Weights of a small image diffusion model.
Model: 13.4M parameters, 48-pixel images, arch dit, norm layernorm, activation gelu, patch size [6, 6], layers 6.
Rows from block 2 of a small image diffusion model, named by matrix and row number. Rows with one number belong to one neuron. Each number is 128 + 24 x the weight over its row's rms, rounded and kept within 0 to 255. All counts start at 0.
After each neuron's rows are labels from the 100 images, of 14848 (inputs lightly noised), where the neuron reaches its highest value: "responds to" is what is common among them. Only what is clearly more common there than usual is listed. The data: retinal OCT scans (Kermany 2017).
# fc1: MLP up (model.blocks.2.mlp.fc1.weight, 1536x384), inputs 77-153
# fc2: MLP down (model.blocks.2.mlp.fc2.weight, 384x1536, transposed), outputs 77-153

fc1.536 [ 99 159 141 162 127 142 108 132 108 143 112 176 149  91 154 142 164 145 112  87 131 169 134 107 147 156 156 136 113 139 175  82  98 143 167 115 174 137 107 131 135 114 121 127 150 102  87 148 116 107 123 159 138 136 178 139 112  95 161 150 127 163 134 169  99 140 148 104  98 112 126 115 156  99 107 142 101]
fc2.536 [153 133 153 124 108 146 154 138 122 108  99 107 136 110 121 132  95 136 198 149 124 167 137 128 145 143 144  79 128 163 114 140 154 100 131 142 155  95 130 121  87 150 140 110 132 140 150  71 143 142 129 161 116 136 133 120 118 104  86 142 124 149 142 155 173  86 145 132 108  76 128 162 167 176 163 128 175]
responds to: finding: diabetic macular edema

fc1.608 [126 112 108 124  97 140 169 141 122 132 113 145 154 108 111 144 103 157 131 152  79 155 140  82 127 160 163 153 155 124 117 133 127 160 123 127 115 132 121 140 176 121 101  90 111 107 126 173 141 130 112  85 162 136 137 117 115 110 135 148 121 148 176 134 125 150 104 136 147 129 119 138 183 145 127 151  98]
fc2.608 [103 173 138 127 140 139 119 153 141 164 156 152 152 149 185 152 166  82 113 104 118 151 131 144 108 124 150 126 101 116 138 105 137 117 150 132 134 108 103  95  99 123 158 141 162  90 124  73 161 101 139  56 150 152  83 128 113 135 136  84 155 117 157 117 138 119 140 127 124 140 126 130 157 117 144 112 148]
responds to: finding: diabetic macular edema

fc1.577 [115 109 146 177  94 155  90 152 110 142 124 163  75  87 151 137 148 111 123 131 124 115  93 115 155 134 137 133 122 106 144  88 108  80 121 137 124 122  99 113 116  91 112 117 118 138 145  93  95 186 133 140 118 140 143 126  81 108 112  91 124 158 130 119 137 114 135 159  99  93 132 154 110 114 138 111 156]
fc2.577 [154 123 122 113 116 122 137  95 122 139 130 129  65 135 141 157 119 104 131 134 114 130 101 139 158  95  95  93 123 157 137 119 126  70 119 110 110 134 146 142 113 173 117 164 128 120 149 157 133 148 163 131 129  74  94 132 154 120 144 142 111 144 163 116 106 160 137 156 122 130 136 143 118 150 150 139 135]
responds to: finding: choroidal neovascularization

fc1.16 [159 103 128 164 115 131 112  92 124 122 132 133 119 135 129 158  87 146 168 177 119 116 109 111  95 147 112 134 128 129 136  96 119 117 136 100 130 111 148 121 140 110 118 112 167  98 134 171 185 101 104 122 137 110 155 101 123 154 128 136  87 117 145 150 138 109 111 109 156 148 158 113 161  95 160 136 126]
fc2.16 [130 121 109 150 115 109 131 153 155 138 123 142 122 131 143  98 150 177 127 126 179 125 118 138 114 133 138 140 121  83 105 101 117 125 136 140 126 141 138  95 121 100 135  95 141 130 166 162 134 153 140 133 108 132 146 135 182 132 149 156 136 154 123 131 104 137 170 145 124 147 140  75 141 116 107 132 149]
responds to: finding: diabetic macular edema

fc1.424 [ 79 123 102 133 119 105 142 146 110 104 122 148 169 112 106 129 109 105  97 123 132 126  95 127 105 126 178 169 139 137 142 135 203 125 127 178 149 172 143  36  84 178 150 151 157 115  94 165 173 148 106  99  98 140 139 124 129 124 119 129 133 105 103 111 133 131 110 137 145 118 157 138 115 129 114 144 133]
fc2.424 [ 93 137 159 131 124 131  71 142  82 134 135 132  99 142 133  95 149 103 115 109 136 136  96 164 125 135  97 181 103 132 109 132 122 116 115 114 118 115 131 103 151  86 111 124 126 126 105 116 142 102 166  77 136 179 125 139 191 123 101 100 126 119 137 115 127 133 142 147 121 150 158 130 108 143 114 160  90]
responds to: finding: choroidal neovascularization

fc1.103 [138 147 125 140 161 154 154 127 147 120 123 134 175 100 141 120 172 120 119 133  94  95 120 140 152 142 113 137  96 140 141 130 104 104 133 119  49 158 113 116 147 160 149 136 124 106 140 105 110 148 161 142 124  97 107 152  96  89 134  79 103  63 152 143 165  73 113 134 116 105 135 129 110 149 105 141 142]
fc2.103 [123 107 133 141 134  74 152 144 128  76 154 136 147 104 122 137 124 140 118 128 127 155  96 109 190 168 147 182 129 133 123  97 135 135 138  84 188 169 114 149 114  92 131 104 118 128 131 151 114 137 108 141 122 129  52  82 127 127 129 132 149  64 116 147  35 148 138 126 155 134  50 107 122 105 126  95 112]
responds to: finding: diabetic macular edema

fc1.110 [156 170  99 104 140 126 122 103 146 136 113 134 161 117 150 108 179 108 175 138 103 143 107 136 124 141 108 139 126 118 142 116 161  95 135 115 117 181 108 103 133 132 126 122 131  99 143 157 130 142 178  95  82 106  98 146 108 112 150 109 158 121 103 145  99 128 137 106 125 147 114 104 173 147 107 132 132]
fc2.110 [148 112 168 162 120 133 125 149 135 141 127 138 162 169 119  73 177 107  97 157 135 146 102 118 120 109 175 166 101 129 140 145 113 165 147 130 134 177 136 126 157 110 103 119 156 135 107 106 105 112  86 107  81 140 135 120 132 133 153 139 102  85 131 127 137 122 118  91 123 130 127 160 186  80 135  99 138]
responds to: finding: choroidal neovascularization

fc1.51 [165 150 109 124 133 145 153 119 116 170 123 130 154 133 108 106 119 145 123 107 139 115 150 131 143 154  75 126  97 114 172  85 120 104 126 124 126 135  87  79 114 143 111 117 124 122 120 137 104 142 134 116 112 148 137 103 145 164  81  87 124 100 113 110 136 109 159  83 101  71  90  74 191 122 115 143  84]
fc2.51 [150 174 143 167 128 150 142 126 125 184 123 132 136 160 144 195 131 109 151 127 111 165  88 147 145 121  99 111  94  66 135  79 150 168 139 101 125 126 126 133 120 118 135 115  93  86 170 106  94 171 134 147 127 122 115 112 114  82  78 144 162 175 137 149 137 122 102 122 140 113 140  39 117 130 130 164 106]
responds to: finding: choroidal neovascularization

fc1.726 [141 100 157 158 129 143 121 118 145 134 152 128 163 158 133 155 140 108 152 141 136 108 147 103 120 122 120 126 103 149 161 129 127 158 100 142 128 182  89 118 117 169 143  74 152 111 171 105 139 140 140 195 123 139 121 117 126 181 122  81 150 139 109 177 123 123  93 128 123 153 104 126  83 162 112 115 123]
fc2.726 [156 127  80 131 167 135 142 151 111 128 169 112 156 119 143 162 110 135 106 120 153  97 177 117  93 147 151  98 136 139  97 110 138 115 157 178 138 145 132 117 125 111  93 183 153 145 141 139 120 112 117 212 154  89 111 124 153 169 131 128 102 139  96 131 147 165 154 134 137 157 100 131  91 131 117 117 124]
responds to: finding: choroidal neovascularization

fc1.722 [112 101 117 121 117 139 151 138 106 149 122 140 132 137 148 143 145  69 140 160 135 143 155 128 144 112 121 151 117 101  97 148 173 115 146 155 166 143 122 114  97 116 136 121 101  80  78 146 163 136 111 115 128 163 157 146 148 169 136 123 143  99 139 149 154 131 112 151 105 106 131 146  94 147 120 111 119]
fc2.722 [118 171 145 147 131 123 128 153 120 121  95 132  76 162 148  98 137 139 129 108 111  62 117 138 146 134 141 181  99 112 127 101 111 101 195 159 165 173 114  97 125  96 138 136 133 129  59 109 161 101 119 140 164 126 146 162 115 105 155 113 150  56 117 152 113 115 177 155 161 139 156 143 111 164 112 107 123]
responds to: finding: diabetic macular edema

fc1.640 [130 135 114 163  83 126 129 112 128 134 150 140 118 118 102  96 131 130 103  81 140 127  88 136 130 102 115  95 146 132 197 147 124 105 124  93 137 100 173 132 115 141 135  90 132  63 145  96 110 135 139  99 120 123 145  97 120 163 124 106 119  88  87 158  73 153 104  90 128 135 138 137 138 130 127 137  63]
fc2.640 [121 114 118 132 112 134 120 124 140 150 155 117 110 129 135 129 132 140 160 168 114  93  90 168 128 150 120 106 121 153  93 118 113 128 128 144 146 137 145 114 153 128 112 179 138 151 134 131  89 113 133 106 140 139 144 165 122 164 144 121 126 139 113 123 162 124 129 127 104 144 170 166 138 135 105 143 173]
responds to: finding: diabetic macular edema

fc1.674 [118 107 130 142 151 176 111 122 141 161 121 130 128 115 107 154 145 145 129 118 152 126 105  80 126 197 139 130 125 127 146 110  92  82 177  74 163 138 146 141 132 112 116 127 143 125 124 164 134 160 130 161 124 126  77 126 148  77 145 114 160  96 103 155 114 130 157 105  74 120 129 131 181 120  76  91 119]
fc2.674 [173 100 158 107 134 134 118 132 141 106 184 143 145 163 125 149 157 110 102 118 140 117 124 151  88 179 151 142 162  97 115 157 159 140  82 133 130 124  91 126 140 121 139 168  98 112 134 126  81 110 106 167 157 108 141 141 145 119 109 134 114 107 108 108 128  88 101  92 122 102 106  95 153 130 197 177 133]
responds to: finding: choroidal neovascularization

fc1.495 [ 83 138  98 108 152 132 142 109 135 120  89 174 116 107 127 129 111 152 129 129 113 132 136 121  87 124 107 106 118 150 101  72 121  87  98  93  81  98 145 124 145 154 131 116 118 131 165 150  99  87 118 112 141 127 155  77 146 105 132 162  99 140 103 122 138 153 125  93 159 150 108 154 145 121 133  71 107]
fc2.495 [150 153 137 154 133 109 130 157 136 123 136 122 132 155 115 119 120  63 148 116 146 129 128 143 150  91 159  91 152 100 138 154 134 104 137 151 118 125 137 135 121 126 151 158 154 138 101 102 137 138 125 170 125 128 130 151 115 114 153 123 157 140 118 153 136 115  99  84 146 134 117 140  79 179 118 158 136]
responds to: finding: diabetic macular edema

fc1.500 [ 88 115 115 115 159 105 118 174 124 101 125 137 165 135 106 142 130 152 151  99 143 135 116 112 160 157 151  81  89 116 133 109 123 145 129 160  67 136 112 127 143 129  87 128 134 125 100 122 207 124 146 142 152 145 126 143 144  96 186 135 149 166 158 115 138 171 130 102  96 109  99  90  92 132 121 109 119]
fc2.500 [ 98 140 121 134 122 160 105 105 137 111 133 120 117 114 125  99 142 135  88 167 111 153 146 163 184 116 162 137 168  71 115 122 139  93 115 144 149 128 123 135 112 132 164 159  97 136 136 120 137 141 154 136 108 167 136 122 119 118 113 129  96 125  78 157 122 119 123 152 134 124 126 113  82  98 158 109 133]
responds to: finding: choroidal neovascularization; finding: diabetic macular edema

fc1.419 [138 141 124 112 138 143 102 146  97 106 117 130 166 108 100 131 147 113 138 117 118 135 130 147  98  87 102 123  98 145 128 110 118 116 146 102 121 159  89 130 100 153 104 107 117  60  96 133  95 121 115 133 109 145 117 128 127 115 110 116  96 177 135 138 138 174 114 128 117 149 113 140 140 100 122 152 141]
fc2.419 [176 134 131 146 158 104 137 118 120 167 122 145 161 122 143 122 145 140 105 106 130 136 118 130 126 152 136 120 121 175 124  90 131 135 113 182 162 145 129 172 140 101 145 152  96 153 130 125 140 140 134 131 137  98  86 122 108 130 137 136 151 171 161 148 105  78 131 134 103 150 121 110 134 148 119  63 127]
responds to: finding: diabetic macular edema

fc1.765 [129 153  86 111 142 120  99 157 149 103 162 103 121 104  35 184 113 120 151 148 132 120 159 128 172 109 157 130 155 117 151 151  99 118 131  96 135 136 153 137 129  91 135 138 116 129 142 133 105 136 133 130 121 121 101 134 126 215  87 125 132 144 169 132 114 140 160 158  99 153 137 168 129 122  97 146 135]
fc2.765 [139  95  98 115 121 125 120 115 101 107 111 125 178 134 120 135 163 123 138 100 143  95 152 143 126 110 135 168 104 108 118 119 104 159 116 135 131 198 133 120 102 113 154 132  84 169 144 140 123 132 121 139 126 140 133 125 117 140 130 130 137  86 157 143  87 132 100 133 149 205 143 167 107 135 124 118 123]
responds to: finding: diabetic macular edema

fc1.252 [142 143 163 114 105 118 101 136 122 133 131  91 197 103 142 134 112 126 109 114 130 130 109 155 168 130 130 118 132 143  97 135 104 109 136 130 144 105 138  78 144 166 139 128 127  85 145  87 157 118 115 142 113  58 104 159 122 135 133 135  79 120 124 111 138 149 116 156 168 107 141 151 128 129 168 139 140]
fc2.252 [110 107 110 135 132 103 177 117  99 142 123 137 192 101 126 133 134 156 153 153 135 132 114 113 151 134 129  90 131 158 141  78 126 104 137 124 152 135 139 141  92  93 115 139 129 133 135 122 129 150 151 157 105 171 111  94 139 118 116 111 169 140 130 162 119 108 124 139 108 124 122 121  99 147 153  89  94]
responds to: finding: choroidal neovascularization

fc1.328 [131 155 133 124 148 120  99 129 102 138 178 138 108 110 141 112  90 122 157 105 146 134 124 131  71 153 135 138 100 116 129 129 105 126 128 113 147 176 138 134  97 107  90 126 176 151 129 177 119 121 118 159 160 104 201 111 158 168 141 128 128 125 149  97 132  70 163 152  79 126 105  83 127 101 123 162 108]
fc2.328 [173 122 130 139 104 113 127 114 134 113 165  71 133 148 112 132 105 143 107 174 139 152 115 156 122 148 117 122 115 107 110 114 126  96 132 185 151  93 108 134 142 157 175 128 108  86 155 109 152 115 125 145  94 139  96 155 118 129 168 128 123 128  66 119 146 112 113 102 137  93 132 100 149 128  86 172 114]
responds to: finding: diabetic macular edema

fc1.625 [148  80  94 109 131 140 149 153 128 131 102 150 140 148 130 141 130 164 146  90 143 161 152 128  89  95 100 161 142 124 126  93 154 130 124 118 123 148 139 156 128 179 116 154 149 168 103 124  70  97 163 158 138 133 137  87 142 108 148 119 185 162 127 124 147 109 155  80 129 131 120 149 108 111 146 116 132]
fc2.625 [122 129 118 137 151 152 137 169 104 144 121 147 117 140 179 145 130 138 165 161 131 141 158  86 111 137 131 140 112 110 137 141 105 146 136 165 125 157 124  94 121  93 131 167 110 107 142 175 103 124 135 180 106 130 114 143 159 119 136 113 106 137 124 117 130 124 149  87 134 114  88 130 130 131  97 135 154]
responds to: finding: choroidal neovascularization

fc1.763 [ 88 111 121 119 147 121 149 171 113 162 136 163 130 106 110 163 121  89 135 118 150  97 143 100  78 134  87 100 101 120 116 113 138 105 149 141  84 107 148 166 114 105  61 119 137 128 156 137 132 139 144 144 129 117 177  92 105 158 146 126 141 122 158 140 114 122 136 105 102 137 153 119 130 141 123 145  84]
fc2.763 [121 118 180 143  60 151 141  94 108 139 131 134 131 115  71 164 140 145 110 138 128 140 160 123  89 106 143  81 160 143 122 179 121 116  92  63 121 148 134 173 101 159 179 155 111 118 164 132 115 133 137  94 164 162 159 160 129 138 124 145 150 191 159 100 113  92 139 130 140 130 180 113 143  96 123  62 135]
responds to: finding: diabetic macular edema

fc1.108 [123 104 119 119 113 185 168 169 187 153 114 182 132 152 170 170 112 109  95  82 135  88 146 116 121 113 152  84  90 148 127 133 131 167 141 141 165 122 179 118 112 118 132 143  91 148 148 142 115 147 139 126  97  82  88 154 145 173 120 113 130 133 133 141 139 105  71 120 126 121 133 124 141 137 131 150 129]
fc2.108 [141 163 131 164 123 153  96  91 103  97 120  96 123 114 146 159 117 132 118 146 152 149 158 118 112 124  87 165 171 116 138 169 157 131  97 136 123 139 103 116 172 122 107 137 138 126 136 121 133 153 155 146  97 156 129 121 152 135  44 113 116 141 116 117 107 116 177 129 118 150 100 150  96 145 141 142 167]
responds to: finding: diabetic macular edema

fc1.644 [153 141 125 109 133 127 169 104 139 131 135 111 121 126 142 129 137 102 117 119 184 139 114 151 103 137 143 116 123 113 173 158 107 124 123 172 126 140 126 136 155 105 135 135 117 117 147 127 115 125 122 166 134 144 112 101 148 143 127 156 125 127 162 120 132 105 206 107 137 131 124  94 147 115 118 131  85]
fc2.644 [120 118 177 171 169 144  99 168  85 114 122 115  81 108 114 110 139 156  89 171 164 120 106 128 139 120 137 154 145 124  74 131 121 116 111 116 100  97 114 139 121 132 138 128 128 144 117 138 113 139 161 163 143 125 123 126 140 146 125 104  87 132 113 100 105 115 133  86 120 146 100 124 130 104 132 145 114]
responds to: finding: diabetic macular edema

fc1.520 [120 149 128 141 139 131 143 143 146 124 109 112 108 122 102 132 180 123 126 124 121 142 126 134 164 131 116 134  93 125 123 157 122 150 151 174 105 128 112 130  86 119 100 134 151 120 169 120 103 130 138 128 113  77 125 114  97 104 107 150 121 108 135 101  88 116 134 121 124 129 115 146 160 147 157 119 139]
fc2.520 [107 117 119 105 141 112 119 128 155 186 128 122 117 111 136 124 130 151 114 130 139 163 133 117 158 142 156 111 110 116 131 123 155 148 134  95 167 146 105 110 176 134 143  93 155 130 175 129  87 104 148 121  77 135 121 139 132  95  92 126 126  92  97 105 176 155 137 106 129 166 122 135 165 103 155 150  94]
responds to: finding: diabetic macular edema

fc1.129 [140 126 118 115 132 137  94  99  92 156 106 111 100 141 125 137 117 178 196 130 175 132 131 175 119 118 122  75 120 122 142 110  89 121 110 103 114 119 128 137 161 141  87  81 145 114 138 143 151 132  96 146 124 104 129 142 112 158 162 140  97 127  96 100 127 121 112 153 108 124 148 134 136  97 138 145 132]
fc2.129 [145 159 158 132 154 123 132 129 119 122 153 140  99 112 109 143 164  91 124 189 142  74 113 114 145 120 166  60 134 141 109 150 119 126 153 151 130 119  80  90  81 168 143 186 159 146 133 110 144 129 150 161 143 104 110 117 136 155 142 112 127  89 116 129 132 103 151 176 141 127 171 120  64 141 129  86 124]
responds to: finding: choroidal neovascularization

fc1.297 [150 104 142 111 129 117 114 145 124 142 136 128 132  76 128  80 118 144 132  87 115 125 152 141  78 158 178 118 141 136 122 131  75 132 108 123 148 181 109 157 125 171 207 118 121 152 128 119 132 123 151 127 136  94 136 138 189 128 146 153 143 104 145 125 122 157 154 172 124 164 108 144 161 124 133  98 122]
fc2.297 [205 133 113 181 144  85 130 104 138 155 127  97 161 115 134 127  90 162  73 209 132 126 149 105 146 142  88 137 130 104 147 151 191 117 130 124 155 113 145 143 143 133  75 149 144  97 154 144 124 118 122  95 136 160 130 145 123  79 117 155 126 118  92  53 145 117 122 141 133 139 131  92 156  64  75 158  99]
responds to: finding: choroidal neovascularization

fc1.540 [114 126 157 124  79 116 160 128  94  88 117 117 122 144 117  90 103 124  78 118 120  92 108 141 130  91  96 137 118 138 141 145 109 121 118 133 157 124 111  87 146  85 126 122 112 107 134 148 101 124 108 108 131 140  48 113 131 107 120  98 116 153 167 129 123 131 140 135 143 125 166  97 108 107 124 118 136]
fc2.540 [162 101  82 173 156 113  86 130  88 145 107 166 136 153 149 119 183 132 176 101  81  91 122 175  73 127 124 127  89 145 125 110 142 122 144 184 118 162  83 104 125  82 103 128  97 119 109 139 114 147 146 109 132  95 103 125 149 139 143 123 129 133 163  93 128 150 135 139 118 144 149 181 102 129 132 118 144]
responds to: finding: choroidal neovascularization

fc1.167 [117 132 140 100 123 145 108  76 126 144 147 135 114 152 131 167 123 150 148 133 108 120 160  93 125 116 116 121 139 121 134 100 132 149 123 111 148 151 159 217 137 131 110 125 142  81 124 116  87 117 144 108  96 106 159  91 160 148 125 121 124 154 166 139 131 108 116 160 129 103 121  96 143 125 151 118  87]
fc2.167 [146 107 158 162 104 122 114 135 123 172 120 141 134 115 116 164 135 141  66 105 133 154 149 153 122 109 134 108 126 152 139 134 111 104 124 138 178 155 128 163 169 144 112 145 119 143 147 153 172 128 119 136 140 135 104  96 117 144 108 133 123 121 102 151 101 111 131 117 128 107 121 123 138 109 159 110 171]
responds to: finding: choroidal neovascularization; finding: diabetic macular edema

fc1.632 [113 117  94 121 171 129 161 122 173 104 119 128 156 108 137 126 149 135 135 106  96 140 130 114 178 135  76 112  88 129 147 110 110 168 114 150 141 139  94 168 124 116 103 122 152  80 148 129 122 138 148 142 123 139 124 125  96 131  96 134  89 161 151 141 117 103 156 119 161 150 118 106 113 121 127  84 132]
fc2.632 [119 110 133 102  85 122 105 127 153  93 133 124 169 107  96 117 143 119 101 121 105 128 169 102 148 119 176 102 133 122 106 154 150 161 123  89 121 127 130 123 143 109 137 133 130 158 192 131  74 119 104 156 208 124 174 122 140 138 166 153 151 146 168 145 151 127 113 144 108 129 137 126 109 132 139 121 136]
responds to: finding: choroidal neovascularization

fc1.482 [ 95  93 150 114 120 159  60 112  83 135 108  93 115 126 155  97 141  91 114  96 133 119 111 128  95 107 111 112 143 107 145 116 131 136 166 128 152 100  88  59 186 131 120 106 134  79 125 126 109 110 154 135 106 145 116 103  98 144 149 109 134 130 150 123 111 158 106 119 108 149 108 154 135  82 142 112 157]
fc2.482 [140 158 101 145 164  89 129 123 104 116 124 148 114 121  99  96 122 153 152 144 123 120 118 158  99 128 124 100  82 126 112 109 163 120  80 157 123 125 137 125  84 111 153 121  81 138 116 119 134 166 138 134 114  96 130 145 148 131  78 133 105 157 146  98  96 121 156 177 162 170 151 174 124 147 162 142 119]
responds to: finding: choroidal neovascularization; finding: diabetic macular edema

fc1.370 [110 132 103 128 180 155 103 133 126 107  42 198 124 124 128 161  67 103  99  81 105 124 115  89 120  73 117 135  84 176 123  92 113 140 145  87  88  60  92 128 105 149  65 139 133 135 123 118 143 128 129 137 132 126 143 179 132 155 145 132 117 160 161 119 131 123 127 141 186 144 154 103 138 145 154  82 130]
fc2.370 [122 177 139 105 139 146 158 118 120 152 128 117 147 162 116 173 142 139 111 120 126 144 135 109 132 104 113 135 152 138 141 188 142 155 105 135 110 126 123 126 157  71 199 121 138 122  84 141 129 171 124 152 119 118 158  92 126 111 142 126 143 170 175 152 135  89 121 104 141 131 148 124 170  96  65 140 101]
responds to: finding: choroidal neovascularization

fc1.617 [128 136  93 144 116  78 111 137 144 107 145  94  99 143 135 108 142 131 152 166 161 117 136  88 176 130 135 155 153 109 112 119 101 141 143 140 164 121  82 157 147 127 106 104 129 106 138 146 105 126 158 134 135 135  91  81 145 135 164 145  91 154 107 139 123 108 185  93 129 127 119  95 128 118  80 132 101]
fc2.617 [ 87 137 113 151 120 169  98 123 119 159 188 138 109 125 156  94 141 117  90 120 163 125 132 140 121 129 151 158 164 172 161 173 143 132 110  98 123 132 132 172 107 142 158 162 172 145 134 148 142 143  65 146 146 101 128 185 110 141  86 104 165 157 103 133 139 146 109 118 133 103 107 179 151 116  91 118 150]
responds to: finding: choroidal neovascularization

fc1.716 [117 123 132 109  88 126 162 180 113 112 122 146 128 141 143 132 104  96 151 120 124 120 108 147 102 147 156 123 158 140 125 159 135 170 164 153 133  79  90 124 122 124 114 105  96 162 108 101 141 124 129 131 102 135 156 139 110 136 137 170 127 103 160 136 105 152 127  99 139 139 117 175 132  93 110 135 137]
fc2.716 [ 83 137 105 152 161 185 129  78  99 152 119 128 128 123 136 118 168  94 125 125 134 118 129 130 117 170 104 159 104 130 142 114 158 141 115 109 114  86 135 136 134 112 109 133 123 127 128 185 149 113 164 122  90 130 112 132  85 122 139 135 125 113 144 122 142 113 132 119 120 132 120 138 102 149 160 143 151]
responds to: finding: diabetic macular edema

fc1.337 [131 130 187 103 143 113 161 129  96 146 150 101 148 138 153 129  95 182 130 149 125 146  76  95 154 143 106 103 115  68 107 103 139 130 136 130 109 162 124 154 100 144 148 146 124 153 105 131 121 112 127  98 154 122 146 112 113 116 185 165 157 146 162 148 130 125 142 131  87 127  99  78 134 152 119 173 100]
fc2.337 [102 144 146 170 111 152 113 116 116 117 126 125 105 124 129 129 133 109 158 107 119 158 155 144 122 133 153  87  82 104 112 117 129 142 139 110 142 113 145 123 156 125 162 109 108 112 103 115 105 145  95 106 140 130 108  97  95 145 131 134 114  90 138 143 135 126 133 144 110 142 132 106 121 126 111 124 110]
responds to: finding: normal

fc1.230 [134 106 122 116 106 120  84 121 104 144 121 140 144 133  80  89 137 117 125 137 152 140 137 133 100 129  86 144 105 153 114 150 132 140 179 104 112 117 152 118 167 164  65 134  94 109 132  92 118 131 123 149 128 103 175 139 134 140 134 107  99 125 133 101 147 145 148 129 152 127 141 108 122 104 134 104  87]
fc2.230 [154 141 172 130 157 137 153 150 103 103 120 125 156 144 134 140 132 126 178 124 164  98 150 196 136 135 138 108 120 145 154 128 128 131  76  78 139 122 145 176 102 125 137 118 128 108 115 168 123 137 130  95 104 122 151 154 120 140 141 148 147 135  96 139  81 155 116 106 151 128 129 125 126 164 107 117 102]
responds to: finding: diabetic macular edema

fc1.33 [172 126 127 116  98 118 140 120 139 161 115 139 104 110 125 130 179 104 133 112 138 133  98 141 165 203 192  82 137 132  85 109 101 107 123 179 138 158 126  83 114 128 118 138 120 132 151  85 143 143 162 121 175 159 112  81 107 150 147 139 102 140 139 120 129 124 132 107 106 121 159  98 131 131 105 131 116]
fc2.33 [ 70 136 140 117 155  94  93 156 145 139  83 116  89 124  76 118 129 135 107 116 153 129 143 123 166 138 119 127 116 129 151 155 115 122 126 145 155 160 126  84 127 116 166 133 142 118 121 100  92 122 112 101 145 103  94 158 146 129 142 161 144 140 134 128 135 153 138  91 133 156 136 128 121 104 137 113 111]
responds to: finding: choroidal neovascularization

fc1.155 [134 142 107 187 124 140 129 147 132 124 110  79 122 112 126 114 135  85 152 113 110 102 154 113 161 121 141 132 112 107 143  82  72 152 137 139 118 157  92  92 131 161 107 109 104 131 159 139  76 141 127 119 143 150 127  93 141 162 125 131 112 110 147 184 134 101 129 137 137  92 164 109  87 144 111  89 103]
fc2.155 [109  95 144 116 122 123 148 103 124 118 131 113 105 109 119 101 110 134 135 169 109 144 111 112 144 109 126 135 165 156 151 110 110 158  84 118 110 146 143 130 141  62 137 121 143  92  94 153 117 129 183 146  82 132 127 129 124 153 164 158 144 143 142 142 144 136 169 145 131 120  88 119 128 103  95  96 126]
responds to: finding: diabetic macular edema

fc1.400 [130  79  88 149 129 111 125 125 163  67 160 152 118 143 107 136 105 112 148 183 110 117 144 129 106 133 143 108 181 120  89 106  98 127  98 137 103 131 109 127 129  98 122 111 119 125 149 157 145 147 122 122 170 135  85 115 174 126  78 137 107 108 109 135 121 109 147 118 109 112 158 157 112 127 136 146 144]
fc2.400 [ 97 204 112 134 152  99 139 156 117 110 140 131 136 153 171 157  93 140 160 106  88 151 124 146 111 148 154 126 112 107 128 141 126 142  97 117 163 175 132 132 145 146 121 159 163 119  87 118 109 120 147 116 137  95 111 116 166 124 137 173 119 117 128 110 136 128 110 139 139 131 101 143 149 111 139 138  53]
responds to: finding: choroidal neovascularization

fc1.35 [118  95 135 117 136 108  93  96 134 134 158 149 131  98 111 109 146 125 137 157 167 108 100 116 123 125  96 118 110 118 144 131  85  99 140 127 150  81  86 130 152 125 102 123 105 113  81 147 113  99  90  67 121 148 134 134 135 153 139 137 161 124 158 114  93 170 145 117 157 108 118 114 115 127 145 142 152]
fc2.35 [152 138 155 138 117 120 147 143 138 117 182  91 114 131 168 125 127 133 131 138 142 104 131 121 147 124 123 121 113  85  89 137 126 105  99 112 105  88 149 121 132 104 157 145 136 151 125 125 136 159 138  98 173 107 151 191  87 127 114 124 106 162 145 117 191 189 158  83 138 106 142 145 116 128 109 106 110]
responds to: finding: diabetic macular edema

fc1.556 [104 129 130  96 125 132 114 156 154  79 116 123 171 116  96 163 128 155 112 125 161  99 129 102 123 134 167 174 131 150 134 122 101 157 122 134 114 113 153 131 124 128  92 124  93 151 167 135 136 110 129 123 120 116 108 127 171 104 129 125 123 168 173 121 146 118  99 153 129 105 146 187 165 115 139 110 138]
fc2.556 [141 100 147  78 137 100 158 110 131 129 126 131 140  88 148 132 152 115 108 127 162 118 158 100 117 138 104 135 171 157 114 126 119 123 124 122 131 101 133 150 134 174 165 167 125 133 101 153 116 188  97 105 130 134 125 150 162  87 120 141 129 135 151 109 113 128 102 153 121 132 107 136 154 119 103 125 114]
responds to: finding: choroidal neovascularization